python train.py --encoder_activation="relu" --encoder_stem="single" --decoder_norm_position="pre" --decoder_tie_embeddings=false --init="xavier_uniform" --eps=1e-08 --lr_schedule="wsd_sqrt"
Rows from block 16 of the image encoder, named by matrix and row number. Rows with one number belong to one channel. Each number is 128 + 32 x the weight over its row's rms, rounded and kept within 0 to 255. All counts start at 0. Numbers have three digits each. After the name is the row's rms in percent of the matrix's.
# conv1: bottleneck pointwise conv (encoder.blocks.18.conv1.weight, 64x176x1x1), inputs 0-175
# conv2: growth 3x3 conv (encoder.blocks.18.conv2.weight, 16x64x3x3, transposed), outputs 0-15, a 3x3 kernel for each
conv1.3 099:124116076133114090160123123122167104127159153065120130112151127108060148129120130140197160161063115153175088136128140127123120104156111097129153167195114187114154156150145126124174158136143084155113144130098116120123113126111137144150159083163132139115129095076114170123086018132042097127081192044113096255131123100033086186078118119131106109154099103109111102123135094158095139076118148116128121126149106120165146131090142155118123146098103136130164127124106116111096109084138121109139162084163136106097161120179155145126144126
conv2.3 120:032028050133135148162150149162167102128140094114118050136144119149151153141172134140167110136159084113119051135154119134137128106103090116124130151156153121153125148164109151156114123118064130147140136153165139151136107143112135192144071109076131155138161172174177196199129188121103143096093131083119121125121110106140106124136208089119174071100142039144084118141114128137113143145159112156134110135127111137152092117142075114131083
conv1.4 105:146108122115141153128161145154105131135128090130086128143133127137136163128067126152106063125120141149111121111136044053104139084122110116132101136122137079130113089110062141096130133074126116065053127121107139143113129110106078152127106137130119139167113129161082116090164131126125151138199054176159155105102145127181175153133148121143157109089090077075173127102074074155105095110106089127139085154083134078119116107155126101147097131179097082102094099082067149087188057162123074133133172152101083094092148072153109097094059070
conv2.4 102:193232192126134101108135108094115058109129070136130098140138132151171172158158143154152128128154110130137116156148164144142145122122107178193155163182173162161164160155140144173146114116103199201166193213168176195146136124100137127102140137115151171140153151142138147133145149161119123123104091099139121089182149119185177124085131077131152087098155100143127129150129105129112126166159105141170089137144079132144085131148079129139084
conv1.5 096:104112090173121065114152138128112102102173152119117063131145142051133130151131128121111180158155060148185137138114142121136142133120113152100221155155048132109102155132137090151172096150101093121128146140131077132155107099153162133176174130134133150142134126106111170111061093111087112123099069064114092189104211112082059120092113136151112143052103145097112112127096130137122104094134141115108107116113105117138108148113134116070135163058056119136059128095105168124108073071157112137096161090128166083103187111176130116103113111
conv2.5 120:098102100156138113160129108153156069140142062137136057169168158171182161169174165134177085125153067118161071100142101109127100115132114124155130147153141119124114079139062127171106115170089149169154143169162118146146136131125100105095080093081153152156171185173159163151093164100115155102114155092155150162149141140149148138155168130127126073112104034124107111120119117145141148173176083158158079144138094132125062153123066115100059
conv1.6 101:095146076116100079127153128132119094120181133122115113160164122098141163152103160135141146153144102169156135140161100117140095138123168117118176133176090142091125168143116100130198116154122118177100142140074129095089098103163137156130139104154150173124114079073070146094065076079093089151057155102123077160119174091090056124087130192140101116145126093092042143073120104152115145102093101075098110103120095106107150132083097117117127135071105089099128117120096155093101078073130105072086165098077140105081178090150123076119098077
conv2.6 100:081114116153173191166134164184183060142136051121140044146135129157151138178195167157157111131157078094119050150144139136132126133117110130147131147152128103124104143129099133135093109136072149139141120163134110152121118129098113154118109104091163145122136132115162153143134171090110141081137146066147109111113055077139111116119167094116155072069129044126101106118117121128158143185150094140128067122118071169133081150117073102100051
conv1.7 102:123133100171121092122137149153138127098155156119147078111101111060136131115094123108144146132136096148153095128091121134141134140124141113136171156205109174102119130128160101113187109134101104134154152127122101087110124115138139149164134119151124130109121051098072171117091072092082137130081103087148074212140182097060083161062128170161146071104091063125079123104073091153099114071054118128149095187124138119196165181127115149115100156114100120138081096117125155092139078089164088145094195080125142104101174101175143136093106085
conv2.7 104:067063071142144143181144122161152117144120068130115052140147138170165142170175141121188097112151079103134045126172148123135125102132121142159147171171147130142128101152083119148100104130071155153163163154176150150141120123126112121099065122083151148153161169151146164138113187107077155101100158104138135137106101092092096096116183097119171055110137052123083114129121126130133133149164093169172100136124075122131089163155092106118050
conv1.8 103:096095115168076092129161095134113082089121162108116119113136131112113100177074134123128125113141125151122088079107119108110150133113080169104134142150145122143067114071130137152153098129124097119099124099099102112138095071148112131127140132121095122156150094047061119135117058097109124232163121098093150183132153111128128182106137150178163102139089083082181088111089082219082089125123128133167117160134166137180201148114122172134129189135069123129075144085115202126116116131164133139098199152156146111131192119162172158111112117
conv2.8 104:152139112135129116133115090116130115103123097136085059150132125158157127155150123115167090108166090136143093111156138089143116109121128165174133166187171166184163084135109126160145136151128169171132216205167189189185142151115138139081131145095162151115161156143170170135077173141075146119093113133130093096132089068115097095102151072104152043099121062114106141109109128114102125166151099161144091150119084123140083109114065084106079
conv1.9 096:107062125165132125132205148147125121148149104121075162131135128130154125165105111163111115134139160148098108092167084087124157095124066118154147108151146138142077104077092124078163117099103106085127128096105138111154146107129091168144108109126133138099120106146063088127188129068079152150208041176117172156085191159158140173101163102160148115105097120093199136140098116135142113142129137163164159153126190107202146189161139135185127141194095130143096159104152142129170140182139139181086167226102135102139144148131123147119149107
conv2.9 108:197198144148131114126115075083119097101122101135123093136137116151138131156144135097138112095143085144161119115133140111129107123128115185198160191210182176173157098141121109145125134136110158164130197192160188177162128155114118130088122166110164188134183181138163163132103151144077114098098130125125114081136113080129090076084139043085141040129176081145106132125094109132102132167155130150164117164136101145142095134145112129154098
conv1.10 100:147156150130149036110099189174201159137180031154098106168120122088169159156082129124116157143160058166170154143119081115069148100152160102123125189144078104091156168174093103065112113150156140137099173164171131128143128187112118156110117115167133167091127123109145193121094094151092050113049173068123122146096132126104085097101105139141080128171113114112092150149158122108135124109123152192121129091121066130127166148120125144066133104084116137110168143181110137113103134137104136102133186130134120123109168110149124118118117145
conv2.10 098:030033062120123144151154154179170050156128043162159060095102098108107116131131120150151111117112081133122094150117104136077104132100113132113119142149128112119112129130093108090095128125095139125100142128121105110105103145119134179153060087073118114103116141122146155142188122107157097067144112072126094104102087074161147158147154120121166122106095087103112078151134130115129136132131089147127094181170105114123054150139088203172098
conv1.11 093:144095161150083099159126085124113160091106181138169106157095153116120154143164117121157175130169090110135088105069205172166145194130102157151157089140131188141087174077151144142118127156156094127160116118159076106130146115165155093135189143163132138146137109096106138118150123150111146158135087113121111119137126173089137166145127094147127148047094144121150154141106118162122160125119123152110162147134174133206163181138102153170120177101076144140076164078156200170165150124204134140104207182156149157169178149189139182161158154
conv2.11 087:136113118148135096116155114141139109115121087125144138132136111186134148179172149117143103078111112091114109072106075072095070076089114151150121198184152175159146128141078086125114096153098147123122197179154159142151135137148104088105093089083170178151195170128182155128096161110073140117102179138192176155111100090102101061137137167091104099098105111120118169106103140117116115184162138195151123193143118158151094174163137145119112
conv1.12 102:068126128140137133096161150126131079147133049141130118095137149114165088114085154172073080150152124201116166158152060079081149080112142109085147146112137065107136066155109098106140133067137169085080100151108122122165125127158101169153061144126137195099149091161087137111054121112135059132087175091088143111130172121108115115117069200152062110138099129042093172133119104108137128132090117167083106111107101127097145128122117112062112092112109095110158105128097122120127077130090094110116148126113103105100170112111090119087114095
conv2.12 080:118172180158179202160111138174140090138147108106122102104107092109116104127126113118092073117085057125101074117086096089087084112105102160166142165163149104140131103066050108098060108110085152161163145150149129129113147134107161170123092078062107119130104125129104136111146110093132101071123089064120094102074087093135108131157151116133146109062080077085105096109107101092144144118138106100092092121115109128098054152154098163176115
conv1.13 098:134099151143142115150098113119106156139115132149068107167103168123169152156129115139132114119156127145137121147094122101112161141112103112153123125143102117151139155082102136079081129136141119143138127134205132132167143145149128111148136177143134131098147118155111127132149117149165120168146120128126109148137151162121160180150122126134108148087120134160134140179126160181158126137151169172126162166143146160182199170149159188144162166126114188181115187119198187186154164144158150222129207197173165168186223201175135196154193188
conv2.13 102:139122127151130123137152141125119110116126114125139140138124127198180160194179180123127128113152136104124133116122096109107105096101119150149134215209154188196143110129106107124106103132120130138131213218150188176155111132125098114094100122099171163140212189149174174134126134140109140131112131142178152130136115087131120081107150125105136133102119111097056100096077082091056072150150124184174149156177147152129097158166139148135111
conv1.14 098:089086124157103101120102106090087069133139117132137058105029148115156090157122120115120126061150065138181101109092146144146158146122164148079165107144114116128097135107165101141122125181167118100111130113161048114144106099158171105169148131212101155109147116107116156109095068113102104147110135068139091166101179083085066146071061113154100138070107128093092109156120141121125098130117136104110119145115143124132155155134121152092132203099053128137069117131101180088123086111196095099122185110111181102118156118168149099140138126
conv2.14 114:113099098134154118137125102157150068138138047123122068176176158178155161150139132117152072106146064108135061092145097101149090122157127140150131145140148117116134068132059119186095125167112132167146139151155107123142122118141081074086099085069133154133157178153149141120084147103114182124107172106174166156147162151127117119151141142105111089089058025122131132127133138140142157161156070148131067132105081135139081132125068125107068
conv1.15 098:144131114194092077106152150107118103093130169127127114123153095055130154182167116128141156185139095160165128130147154160159163189122171164150175125127072160105092172150161124127146076160140097149184144135104115100150078113182190124135186131155149152093143106063090174122103105125107126104089105114136052162117177149111096147081116159157088122102090113120085152103091129143095156093081125130091086157107119129122112146109137129127132188090132089090121083158081158096102080095174102129117182066096114114095180068176087101086088099
conv2.15 094:094109091153167170151130127162136073159149070169178100179154155175173168165161158157166092099122068105144073098130082098118075112126130125130135151146147141120106131150050121156076120178102133156124137164136114125119112102125085079076103115116141159143177172155152165124098159053094159091117172113156172168151143137115123119172140127092100059136134069149122158110102137142110160201182097172163116153152111176158113152143131108075079
conv1.16 099:163138128168123057111128177189202151128131102144157096156149124082145156140139172080113132158149120135161158159171144172137163152106152117159132187099113144071145204124159103137127079162102146167166161139159136103131119191180160124136174090172131119127130129133123167143048096140136065090097157106110082136130142075104103151084096133157040093095129079071077165143093127178129124101092131104078141098124107140120115107101102138102135106048157126110106136162132147107039120116138092091197124121118111150134150076128089092112134143
conv2.16 103:039062096130152150163148157213155068169115034151132043119137135139113120139155122193161125149131106125127093169131129148139130136135142130116125126125130114129100168152081144128087136146086118131128128135103113128097117152150102127150074101120103117118138135113147170148172149072172123051120136042133121121125115124157157147192183175137143102091088078100090089135132128119106125171152066164143083165164095146114060155137085174149112
conv1.17 095:148109142159140142204107076154098136114103188128117103143133147161158149151156090120157149101153097130163082102110157124179164135131130133152145118159116177147103152101132179085109134149131091139172126084144130159158135110162174112143150118103114144118126103123100104117175133132142138160144061087125140111146163153101122174164176087133150142070117135165162123150122149142169126133123128138159134168151170135179170184192154163190134175109081170138058160114137147134110160134187125186100229189186140160156211185192155190148170155
conv2.17 106:140139127124145124130145124110127129107119111135144138162158152187166139171170167100115106101110104114139128096077089066063064059088099135138135194185144165166150111093108082108103096131111139141145187183154164165140133155141100099087079099100180173138185180134164144125129129126107126116099140142174153136137111094129116079132145152106126117122142132097057118085037075105062052167156137173149133170152143145161129181176156143128110
conv1.18 099:141077089159073100155181172150177123124155139104164092141148108116142148200175088136150156167142128188123081044155163176198165192088091158176189163180120183123103168064163161135106119194108083119204146094075104083102074087149188133136182068148139135096140132108131215134104113119101138091152063113133140133132164152125087151143154120125112111111110113113147151161097141123168144125100143182140142147122190135180134149126138131176116134085133115139081115133134135145113120129169118119113136175121103136142133140139117121152125104
conv2.18 082:098088085116140142122130120180176128162139123154141086142138147122119133122147118134142107111100062112121034080126086104099087098111088140137149142155133123118129120137079078092073113147063112128130117128113118116119144126187100066141101086139174190169194184159146158147097107055072124061080169086165163165109122119074106080152165159119105123125131106107092151110103117127141146201179111157134108144130116152182108173176149091101079
conv1.19 101:173124131119159115127128115139126134161150140099108120168117139167141164142154141172122146148123116156134134162131133140112145130128122115158137101131096143106128153129109105110121129109149125142133111157167155115122126142138113123098116163157145119133161136123125109122139113116172145156149116137156125127137110164111127165131157128154133170081152146192147138152142138195159162165145172217134150137179159162161215158160153201136155165149117200177154183132178189199132156150149155182142204160191193186192225188197128193194194175
conv2.19 111:126110106119128129141131151111121122110125118125152124127128119199177164199191158123118127130130129117130129098095087103085091087086077145130136199208149176180147109119111115119091101102108131125117214205157186185140094106124106118119091103095160158136197189145169170144103128123114145128112132136153162141138131105124122080124150147122142136107131114063047092092065085090079065156154113177175133170160138145144107167164123146153127
conv1.20 115:123102128114127098116158138162139136159174134110117109138137101097126138104067143151123123126128118144143131098126100083117118097112125128128176145161101119091112127125098098120167128103104136087079128148132116111129122147120089136142123104137105146115116138112110115076101139116125103144144110134119149131096189126137146138103148138132131082067100072087131126105103049188109113070073057125100066136061085061132116125110139119093074158111097048068078035089023133087112057126125057105144165110141107110059152070135162110071065074
conv2.20 104:158162159134132116157131151152155070137151042120132058139138139166167154172188181143181105125169086121139079144161137129145126123141113165179150151160155129154133105142108119157110112158120166189172189197163154188152128141095119131103108125084129131127153125145148142133130174165114158128113107093125101101140090105193162158124156077132164098090146093119114113136138131127145152172148078156156069166139077117109060142130028129125047
conv1.21 102:101091107134090067090155156128110083108153110109177111125128085060146142153134141135069163147129076185129114078147150130157147144045126182104183130133051097042090178087127051150155125174092126153121134144099099035120059096149173152150147112122140172102126127128145145166068133105094074092080137093120127106106148105116072091112090152164047144073136154109067160140113136095121150136138116156114103135131110129120109137132090135078111101091082100130112096110094146113104100122126101109094150141112166107129171130138111081121105104
conv2.21 104:103124139146162166154150140196158075170129055146108074162173158138150128147147127127139068135132083134135097087136092107110095111136128127146137125139130107100097086114049102139078111142091130155147105144140094099112116113127090076124115088108136157144140155138108119104059122041091156077087146067180186178141148151098108108159153144136129107115105053107118121100134131120126141180151065139116064094076053169142069147110092117096088
conv1.22 098:130138167105185155154135099097086096151152124161083105123107185139118123142141141150151150107129124113177118180089125128159145137174145147109143127152129157136122131158135116106113167121150167139136135163161116173132166143117128122108124164119149147134122126126132105151164128143141121156157139140173152099130158153109170156118150126156133147157132125156160142140145157195160167140124172168132177173191140178156162176178163160131147185089076155182171174142188149201108147125163143225147213177174177158150233187177132214156149181
conv2.22 101:126123115120113121151146149114111126127128134155154136116118122207181152197187157119123119130137109121152116100095085095099096095115116124129130210215143185180152129133111127130102119126107130139132207191146183170154100136122111133114079083088170161132208187135167167128113114124120125132110116125174145134127112090122125081132138133129156130114139119065068095067078069073079084144134115196176139189174137120125086156155114157152125
conv1.23 093:131093114137109098147105086151092153111103161142144097122103124112161137151121119120167159094160111109133129119099170099143156165107108154144168079127125166127108167092104131151136102166145102103157112127127115126140103114165131083136153133096127165178115158118154096155169138162156178185171109103165107111171130153100119146163162102146119173088146148181168126145156147198165163168153138180148169172141167158180189194179137164161171170159101168179098176093181175185175161162172184195109204186130121159163159166156125181146175165
conv2.23 075:125125136108135109103135126117138107132112134141153137122123109182170148164163135110125124114133126106157110078084107081079099101105114168137122232186155181186138130114114104116088125137134142136123200171145167143157106121114103119095085090091190161140210170124177135128152132160124145144118179160171148113134118055095085046132127131122132125116128084108073162074066105072042047152151114147171133150156142127120087164139127133122121
conv1.24 096:128150147096130099094109163172191117120168039119119116132151156106163140133075148129048112128155100163118164138148057084097150105132156124103147132096104064085124095155114081096141097125121161122083130127163109138145109139155099140149048144163117199122133089120102163096054076113135084097079218101090101122152096102134125082116051188158032120174117092073121159137132153088112151141118147150108127098128105143107139141093079145065131069096149130135160136148134083115118111134073119107149108114111097149157142120143085118122150148
conv2.24 094:085106129126138142156169156192156071178136085137105068107100126128120101130117119161130104115081053096083062119082097084062095119082081142155131151159159117128119115094072118058062111097070148143160124125119121109116143139136172179169114096091108127123106123125138150147159099078161094064115091059087081112083080107133143153153122132132128121069079096089107079086098105109128113122130113109129106135141109133111047135122080164153120
conv1.25 094:128147161126162071124094111118129127130134121161091063164107149110104158136132162110132148092154062103168142178072122138114104140164139143126111144134111143112141179169106126112105128135164157161126159172161104134118140150122173089127156143094146190174090161089153147119118118167169125174139156131146086156140184138131132144123130109144129149157127121160143158121127167211138176132143162183091140123176154149180196183107134176112171179100121174138170138161178120178091167123154156175161239154183173162175196153183129186139164169
conv2.25 090:105096101131136120155156150129133088121127095182160116127105112156156149182173168144159116118123086158150094128129080083115065138109077129112114211205144174190149151153111124114076146130095148126126194196149163179135087111100133166132056089072160128138186162130184175154147147129124132126139112107151123117120114065151130105145155122126156121100119112099085083117088072084075081143129106172156101180201149115132091135128094162149123
conv1.26 097:079098113176115089106138099077100079120132140150152064118088135079123107127120113138126166082125055111147124117086163143129131176097146178095205118141090110146095165099151087174160116165135107126123105108119057073140107065176145136140152144147129164113132105108088173097053081138086095150071138098111108173099207101075065156061063128185046130079105141085090158120093119108136140118107136149104112130145122130160107180132120122119126173087075145129107111103117167143143082092166108107102153103104131101125150137154116085123132100
conv2.26 108:126103092171160157149136109149138096151133048146110046158169173161158155160141139125159083112151057111125067090137111109141103124147118133146148164140141131116113071128057121172113124172122121129132126132135104094116108103132085086099092096087146147146172165158147144125060154073111170122101173095187186180147129133108124108157135150122085075114075028115126132100142128139155165179157080161126095119090074136108080152111099133091084
conv1.27 114:116122109151125110109156145156124132153161142139122138126152092098144140149115136151100143141141115171122142106162125113130136143099115170122189138144102115088096119117112121150138102144102100122111116107103119120108100095162147153155118117145121129112141118116077164094079098095101099125127100109127137129103169124145112136072129152145150091106060098055133120111069070164086120079066079123111065124055107060148135110129088123118075170109097075050083055099057164081127053119130076145117174155122109055061163082161120116049053069
conv2.27 103:111152141150142140159122116148147074131130059132126072150152147185173160201199175151155098141162077134164084132143131102132113117154122156158156167167152117140127111147085130165105128173090156186162179196158159172151132128106124114114123117115165175154181181142168159130121165109106143082109143084133115106132099075143120108125143090109146060083135087102115137114130143131141146186168100178152084155142076132137082104130039101118051
conv1.28 116:123150092110106095147171157140153111123146116130150127144173123097108150112077125104136144145122121137126136117139086127147121119127140109125149129111102131122126151121129126134147118151111126136120139115100103122117115120116145134130105130139122185114114102137102159081057107117139101134076141098118128115099149087112106110099087142141080086135098078052064148115104082127115132077035064119121092099075088087113130114118118133055075125081094065064108043140020135083115047087137066127122143080110144082055171060152107099059076083
conv2.28 099:108128157154185201138142186160159045157144059124104078144143148172179146191188172167174108153145091093102063145152140145135122108117108155158159155172166121148140142153097133158096098106082177173156149176151127145124128130109135147128108103099160142140137161137162146138140177126140132088120098055118108083136082080186144149139146092107144105060101093123126112109141123103133144171154077164151074134121082134116070136133066126133074
conv1.29 103:101099101157091067131110124106095085121137140105182041089075136064132067126110142111100135085145053115130133078107127134142159138094136198052160125125075107131089112090145089141123136149122137112134120116121079084144078079185157125190131108178104121128111131137139138110091116138113063159100075083127101095099160103070075110082082141135095144038102139129137092146124143142119084150138148144122088133127100147130129141124093172097117166111039135118037123081126162086144122080153117112095128104120128091110160099166145104128100134
conv2.29 108:117099102126133125157138135151134070150128053123089054172167164175155138143142113106133071135145073125138095062123083090144117110138132141163165124121149118106107066107045115170090112144115145158155127137150093114119137128138110099096111100084143139147158154148134130104072152095121174106106152091182194163182174149112133117149155136126120083102065021103128137121151156145146163146134074156112067119097061114110064133095085128120092
conv1.30 087:162150159064152094146106095134090125112148136160109086177105127159061163143131142115118141145126098106154111174104152116126075161155152152146117090172104164111147141184100105097101164135166156156167154171135109186126128147110132103070108184146161124158135097098108104125125117129119126133143210134125112178121135165131138158129136093132126126188126145144171162112165118200119192141141167158119149139179139144134169167153155114153148150081149181169171171216179151167114177121145145162176201199172147164176202170154116163153159176
conv2.30 095:112109132122126141167152152129132098106114106138146136114113118160146149198168179117146119100105104105121121116115098080086094113077080116133109199213155197199140150127123095083073123093075123123129192189139168171139085140135119169109070109077132156121166154120183162146119134132108118110145109116151145138104109074133105086114131132100171128083117111086092082123108083103073069124140111176154132212197154131117084143137110179167131
conv1.31 098:133061089196106121150146132116095121105118170127160123145153142088135149194197091140163170162136109142143059096123193170191142201117124169125199128158114174133093171097173147118146125161128034113201140090091081137137072106149183141131177133135126153119174128113111178108110120089102138112147126108090157150114138120115071172148146153154135114094102114117157155177112102123117158121116107127131105147103191094134107136135109092177121159088128097080097088112076142093121088084171086102075122144096124078081145128118151115102114071
conv2.31 084:123073100137144157141128154159186139149144097171124071154137143136089118141116117129135072069080055118114048081096080095098075088107086131132124116110122137127107090120089068087075114146093101114102112109077115108107154141176108094128096087117134144177157147149172148128061143069062153078085184134150167164126131122108120079144135148102097084119123057126130165134137178155142171171176126155147117151116118162172147167165165125109095
conv1.32 104:140123144106146113127125133138124153151158122128104150158131121155139151146148127191109123127110109159116136156118131119140129153133134146151122094145108141128121147128137100140110137134135129152155127154157150135115136124131117119105114146123131140146122130123144102143164141155176128160154115140138130163166123150103160202123154105180140141112157129182132148142142160206144161161148152193152175172192138144225208173178139189153176185147128195191135155122184175188157179151164153190147222168176163186187218187177122195174160166
conv2.32 106:123113107124116107130146139101124119130133137140148132127125112193183153193185163116120129133142148122134123084092104109093084079089083148151125197211140189195149101112102102105112097110090141142114203200140187173158102109130117118106091109114173159132188182133160166126105124134130140122107139133170165139126118088114113094121140134122148140114149114075032092096063070078077075147144124185164141169171148130138111163165124149147126
conv1.33 097:157181159107168084096106196175215152134154046171157100156122158146169157123090169128088105138168079159130148191146052111069130113154133104110093188091121074123144111143142066109078106129149185138092160160176125145155145202141092143137092167138138162115141112079131124131100091129145091179085161071109067163150088105103102132116079122167067135168112144104079160161134158167148111137114138164119141120134064143116147121084142134061145127102164108116138142163143152127089138117139106146176158106140134120139148101158097170130118112
conv2.33 097:048054064122138126172156161188187111157136072155134054070066073098117124117114128160166142134107068123114075149113097118080080135107117129112111165160144125128135149133103138110078142131091138118108143162130126142124105150135163202155085093098124132110121134115160162168195144123159099088151102084151118127115108110164147152153160135136160124091112079108095069126104106110117116126131077158153087168172119112108049146136073173184122
conv1.34 097:158086148168130120184147086140121133120125185111115115169125114123140129180139076137156177126148109116156120129097179123180161166116100158160145101142112161141125126078115161124103120145116082116149142118140115139140143119160162117126176129116132143137125130147123101137164127136153179150151111128119124132134156163108127199134147063165124165083114114156169116177139138176159119160125141150133158171149184147175188140169127162188131164121105159148111158089160157144125155126177140198093244172192129158163208174224138231171155164
conv2.34 103:141124127126132121120130130102129122109124128141146133142143123178163132185166160117106114105116116117140125077089096063074070053084073146139129190183145191178148101118095089133119093124098147136117204183132179161144129123137105101113099092092181159141197172144153139116119132141115124131106145146157155143120104095128110080132144148104130131123130131096058124074046081062048044170147125169154130173175125147130113170157133151127111
conv1.35 105:175114160135167120132147129125108171146151132137083120161107147159150163152131127151130127105143117160128153157109139110119145145114122134141139112132139143145140140112138133129134153104128166148129123155192142117124158159115128110107116159148136123149146104129138106142147107128151139176142117114139095147140141155129133190133147105140122157115147149160151146135145128197160133138131178215161170204169140168212204180166169200152145173119124191197132189135174161176144189140167166184123192187169181182167220180208129168189159180
conv2.35 105:111116105133136126131140122103126131122135116124135141132118127206190159197200164111124121134144134116129119081096090098118089071103081148128133208186132189172138107115120112115122093103093133138125222200133183159154122123124099102111093111090169165124199168139160151141097133128108144142098127138178162124139126093115114074137133131136137119133133126079041087083063090077079079155140112183179125181166148128135107166159144144132134
conv1.36 094:111115084085138156115213152135128096175134111120089156090158118157115125151114116153096122139111176181153100123177066064079124112107099131136089076128179116114105095140074151121127127126100114126114067128117157123130122100087097163098081122147126174104187140138116141131144126161146198128234050166170158072103156130199159096137154113123145161098152150133151210158157121114139142144131153197106133129156170155122178099105098160138162096087141166162161139111156109137083140167099134166087140225104100150125153154118144113151152131
conv2.36 090:172205212136131158139124138114150150097116113103106104142141116161194155156165139141132143113137112097119088129093121105064058105101057122145124186198146169177125125141129090091097084105088150157127204235164153177146126135122120136129128122148183169128167184127131125108106082082114072078119115089154157132116116064089094061117145117116112119092099116117128122090116118094142125145146115159166137109147118110109075128148106092118094
conv1.37 096:116172118135124076102145187158171153137160101143168106165188142085150154103082209133096106141147087148139146162177050103068156077116136119133144168098128124113150109176106113119154105103101168137128159172118133120130146205158076135147121138136115135128112127134125133092068133101152086126067173076129116180120181096105116144119114174117128107124096097050083132125114108181112087089087093115077097100095062099121119133069114125042093146082146079082140104120089127105071105089130105094138179113129128133132184085164137110095116133
conv2.37 088:101110158133124152166167154179175036134129035124150064107112143121123123132140142166165107116114082124141072144118125129104123147144129122143146144169158101135136142148071136102062147128086117156164112129127083108117115160119119188142053085080100113129095109114141155146209177103173121059161115093127082091109077088170146147120187118114168125054122061090111123112126147119113155139140114137128090155160123134128070146161099168195125
conv1.38 101:085122098165095059065140142120139082134137138129144117112169118061158107137135115107094160180153105190175146116166142138162140161069166153102185099120051136031105176112132071139135109150079152128157095135124104078143084120189143158153129112122136155092080106103088124113081100096105103100060102068116137167107219156065054115083094156131100123080130119104074153120120127150162134105091144147127091114139106140106126142152137105106142138068115115117081121138083128097127071102155115134128160168104151093139190114154123114118109104
conv2.38 111:092119132177183170162140127168163089132147055137146077159141144156156110174158117124142068110137043133165078094132087100122095110149126140135132121127116114123116085119028096157070111156072123141135125133122116147144113136148090093110083092098134142121165155149160160110071166068092154069110161076138130148152130107116128121161184138132144070116112034084120126093130139123135150168144075152130085142148089144133078131121091117102050
conv1.39 092:174100161153088113163144136125084161145150173148124119171156114128160157211187047153180179159149120159163094072134166122194151185144115127144144071159069196152082151092136171110064109183117099127188137117141107139152104128160155116097159092156112146104171148119094127142185134117113183131163098102141133116138143160145115187164177077105164138113131135138182150157111143139147120144119143082137155164121205105132132149143133105206146174123134138128112127107142178131167119144202112163118181206153101140144167143137139141137124111
conv2.39 092:135128104130153115080130120140155143113116103154166142149108126148126126179162163094105132062071090100127102102107079097075061059059060159145118184172142174163134105124064067089071107132088140129127169137142151134130105144138095113094081115080165160147181166138158175120123134095106112076134153124171147141099091068100108092114130181108118131111145096154147182134117130122077069161162125181147137188173130135154107166169143141123090
conv1.40 105:071145130156127050075100177115167122138143136156180084129142143076155082131121153148086155145127070165135134121157142155138157146094145144077155160132076128062144161128146098146085126139116162137132159145132081107115087165185177136162148124154113174061115098150127152106055122130107035116077148043136130129130145087070092084098086151147046124149107112079068134147119141101116120110127113147063132074127077147075110101080097140042111106100084141137100108135127128101104127115101118101149137153118097149142166149141145081138120143
conv2.40 107:071065104165158165173153157197162069167139052137114057126124131138129115141151113154136066149135056148135101086102086104109099120144133116130126135137124106100090108108051137141073135143115113120120105107093103076103119116133122148143076090097114136118127149129133154126105137048132139056117129058162166167136153121131135115175162124135131081106078038074079104116136145100119156143132098137124091127133088126088052146125088169154104
conv1.41 094:169077124178115152162116103098112119106079192087153095126110121148117137147165146142155173145133128120135096137077195163193138194136113186163187121156120181162121183093152162157109142199137125119173137123167105108129115123158187099133174115124139147131126153120158139119105123128167117150118081111141094111173132157105158160093148124142122137066108139170159151159129137170131149152141151151148153166163130150198183176128125165149151167114092150163084168123151156172124141131177136181073219188183114134138207162172148182151153165
conv2.41 081:134101093114138110145140135151150125119125111157131124141109100174148125174154133128120117104117112132114099082089072104102068069109099141149136204185152175149131098141091090114094134160116125115100209162142151160140113117148098105111091079079199162144223180145167146120080112100099145127102157132217209168147116099119119093161134181123122145116095097098097157083086121125102131188171129177165140173135112144138079180158135150125101
conv1.42 097:095161144083133138121144159133119143144133095179111124122148156125131123122099119156106091118137114158106103180144046079077132107111166134092113109105159081105116075144084117122089127099120144108102110141136124121110146134095077148114059158139087181153187151133102161085094113147126082143128198196099143140148095137202159094112056124130060113136110133082103187139117127120105135107116100150059127052080025113121120141100104128031108111137143089106141125137111118070133102147095070110137156098133070114102168073136093130079104108
conv2.42 080:176182213101103145113132132166130064119135073129133095131126144158147134154159160180144131117090100082080103146093114120093093112097101174158156203181159140150145166128109112057079104088084165176169169158127115103128106115131162187178110138140131107134104094101137147123150079082149083102119082099118097080069052050153120132111077098115129136074109106096109121115113130093119139155150122135132084155136091125128066102123081141138116
conv1.43 103:127126109107148124148097130103121111124114127094155111122114172160102098140149159127135135119122099103117162164127128114124142144117127167118117128101107130140117108108137140153110160121146142118122100144188116135131112105144126099139112195137113113101145140159160126127131145147172097169149123105143125065158117138101134125095106138132125159089143153145144152170132158185159115158152193176185157158199118157210205173122147219112180163135110176202123187110178183197156183147165178180136195163185166162189209156160120197164191173
conv2.43 090:104113110110121108158147135133119141148125125127103107132111112181177158182185141146126125140134127142135133099097087097087104083122106144142117191217146188188135120134104119103103085113121124126118206229160194162137124136146113100117102084091164147129194168146168137113131137134160142132102121112200176155153140105108094076161148170142134141093080110067085092074078073089077100155131105173164136173163122109125091160130105163148116
conv1.44 102:158131124175064068113150121155167154087128147126124130181145115104155149144151101135128157144095123158131107071151120151149149151119133114174169174154119139118085175108152126126175079129124089159151147097154130084102118130135126140140172077149111132097115071096082154114065098102078080110088116071133097163088128079080082135104124124128092096093078124091086135132101096134132132094113107144129099143094108112147153137111103147104081133016142069114094065115090109082063058068140049113130131098121138070082167107142112114075088077
conv2.44 091:032071084141164170164168167198184102155135067142131045155137129147135145184192145158153126129130118099106092154152139129131124114104109128154111131154141133139130148145093118130103110124065140148133101148149097120107146152149105104115100101124145148147170160145163170160147190106113147063144163043159135132129125118126122117149189157121150118107150099111108107142102096141141146198155076189155080173173089191159108182161099138115074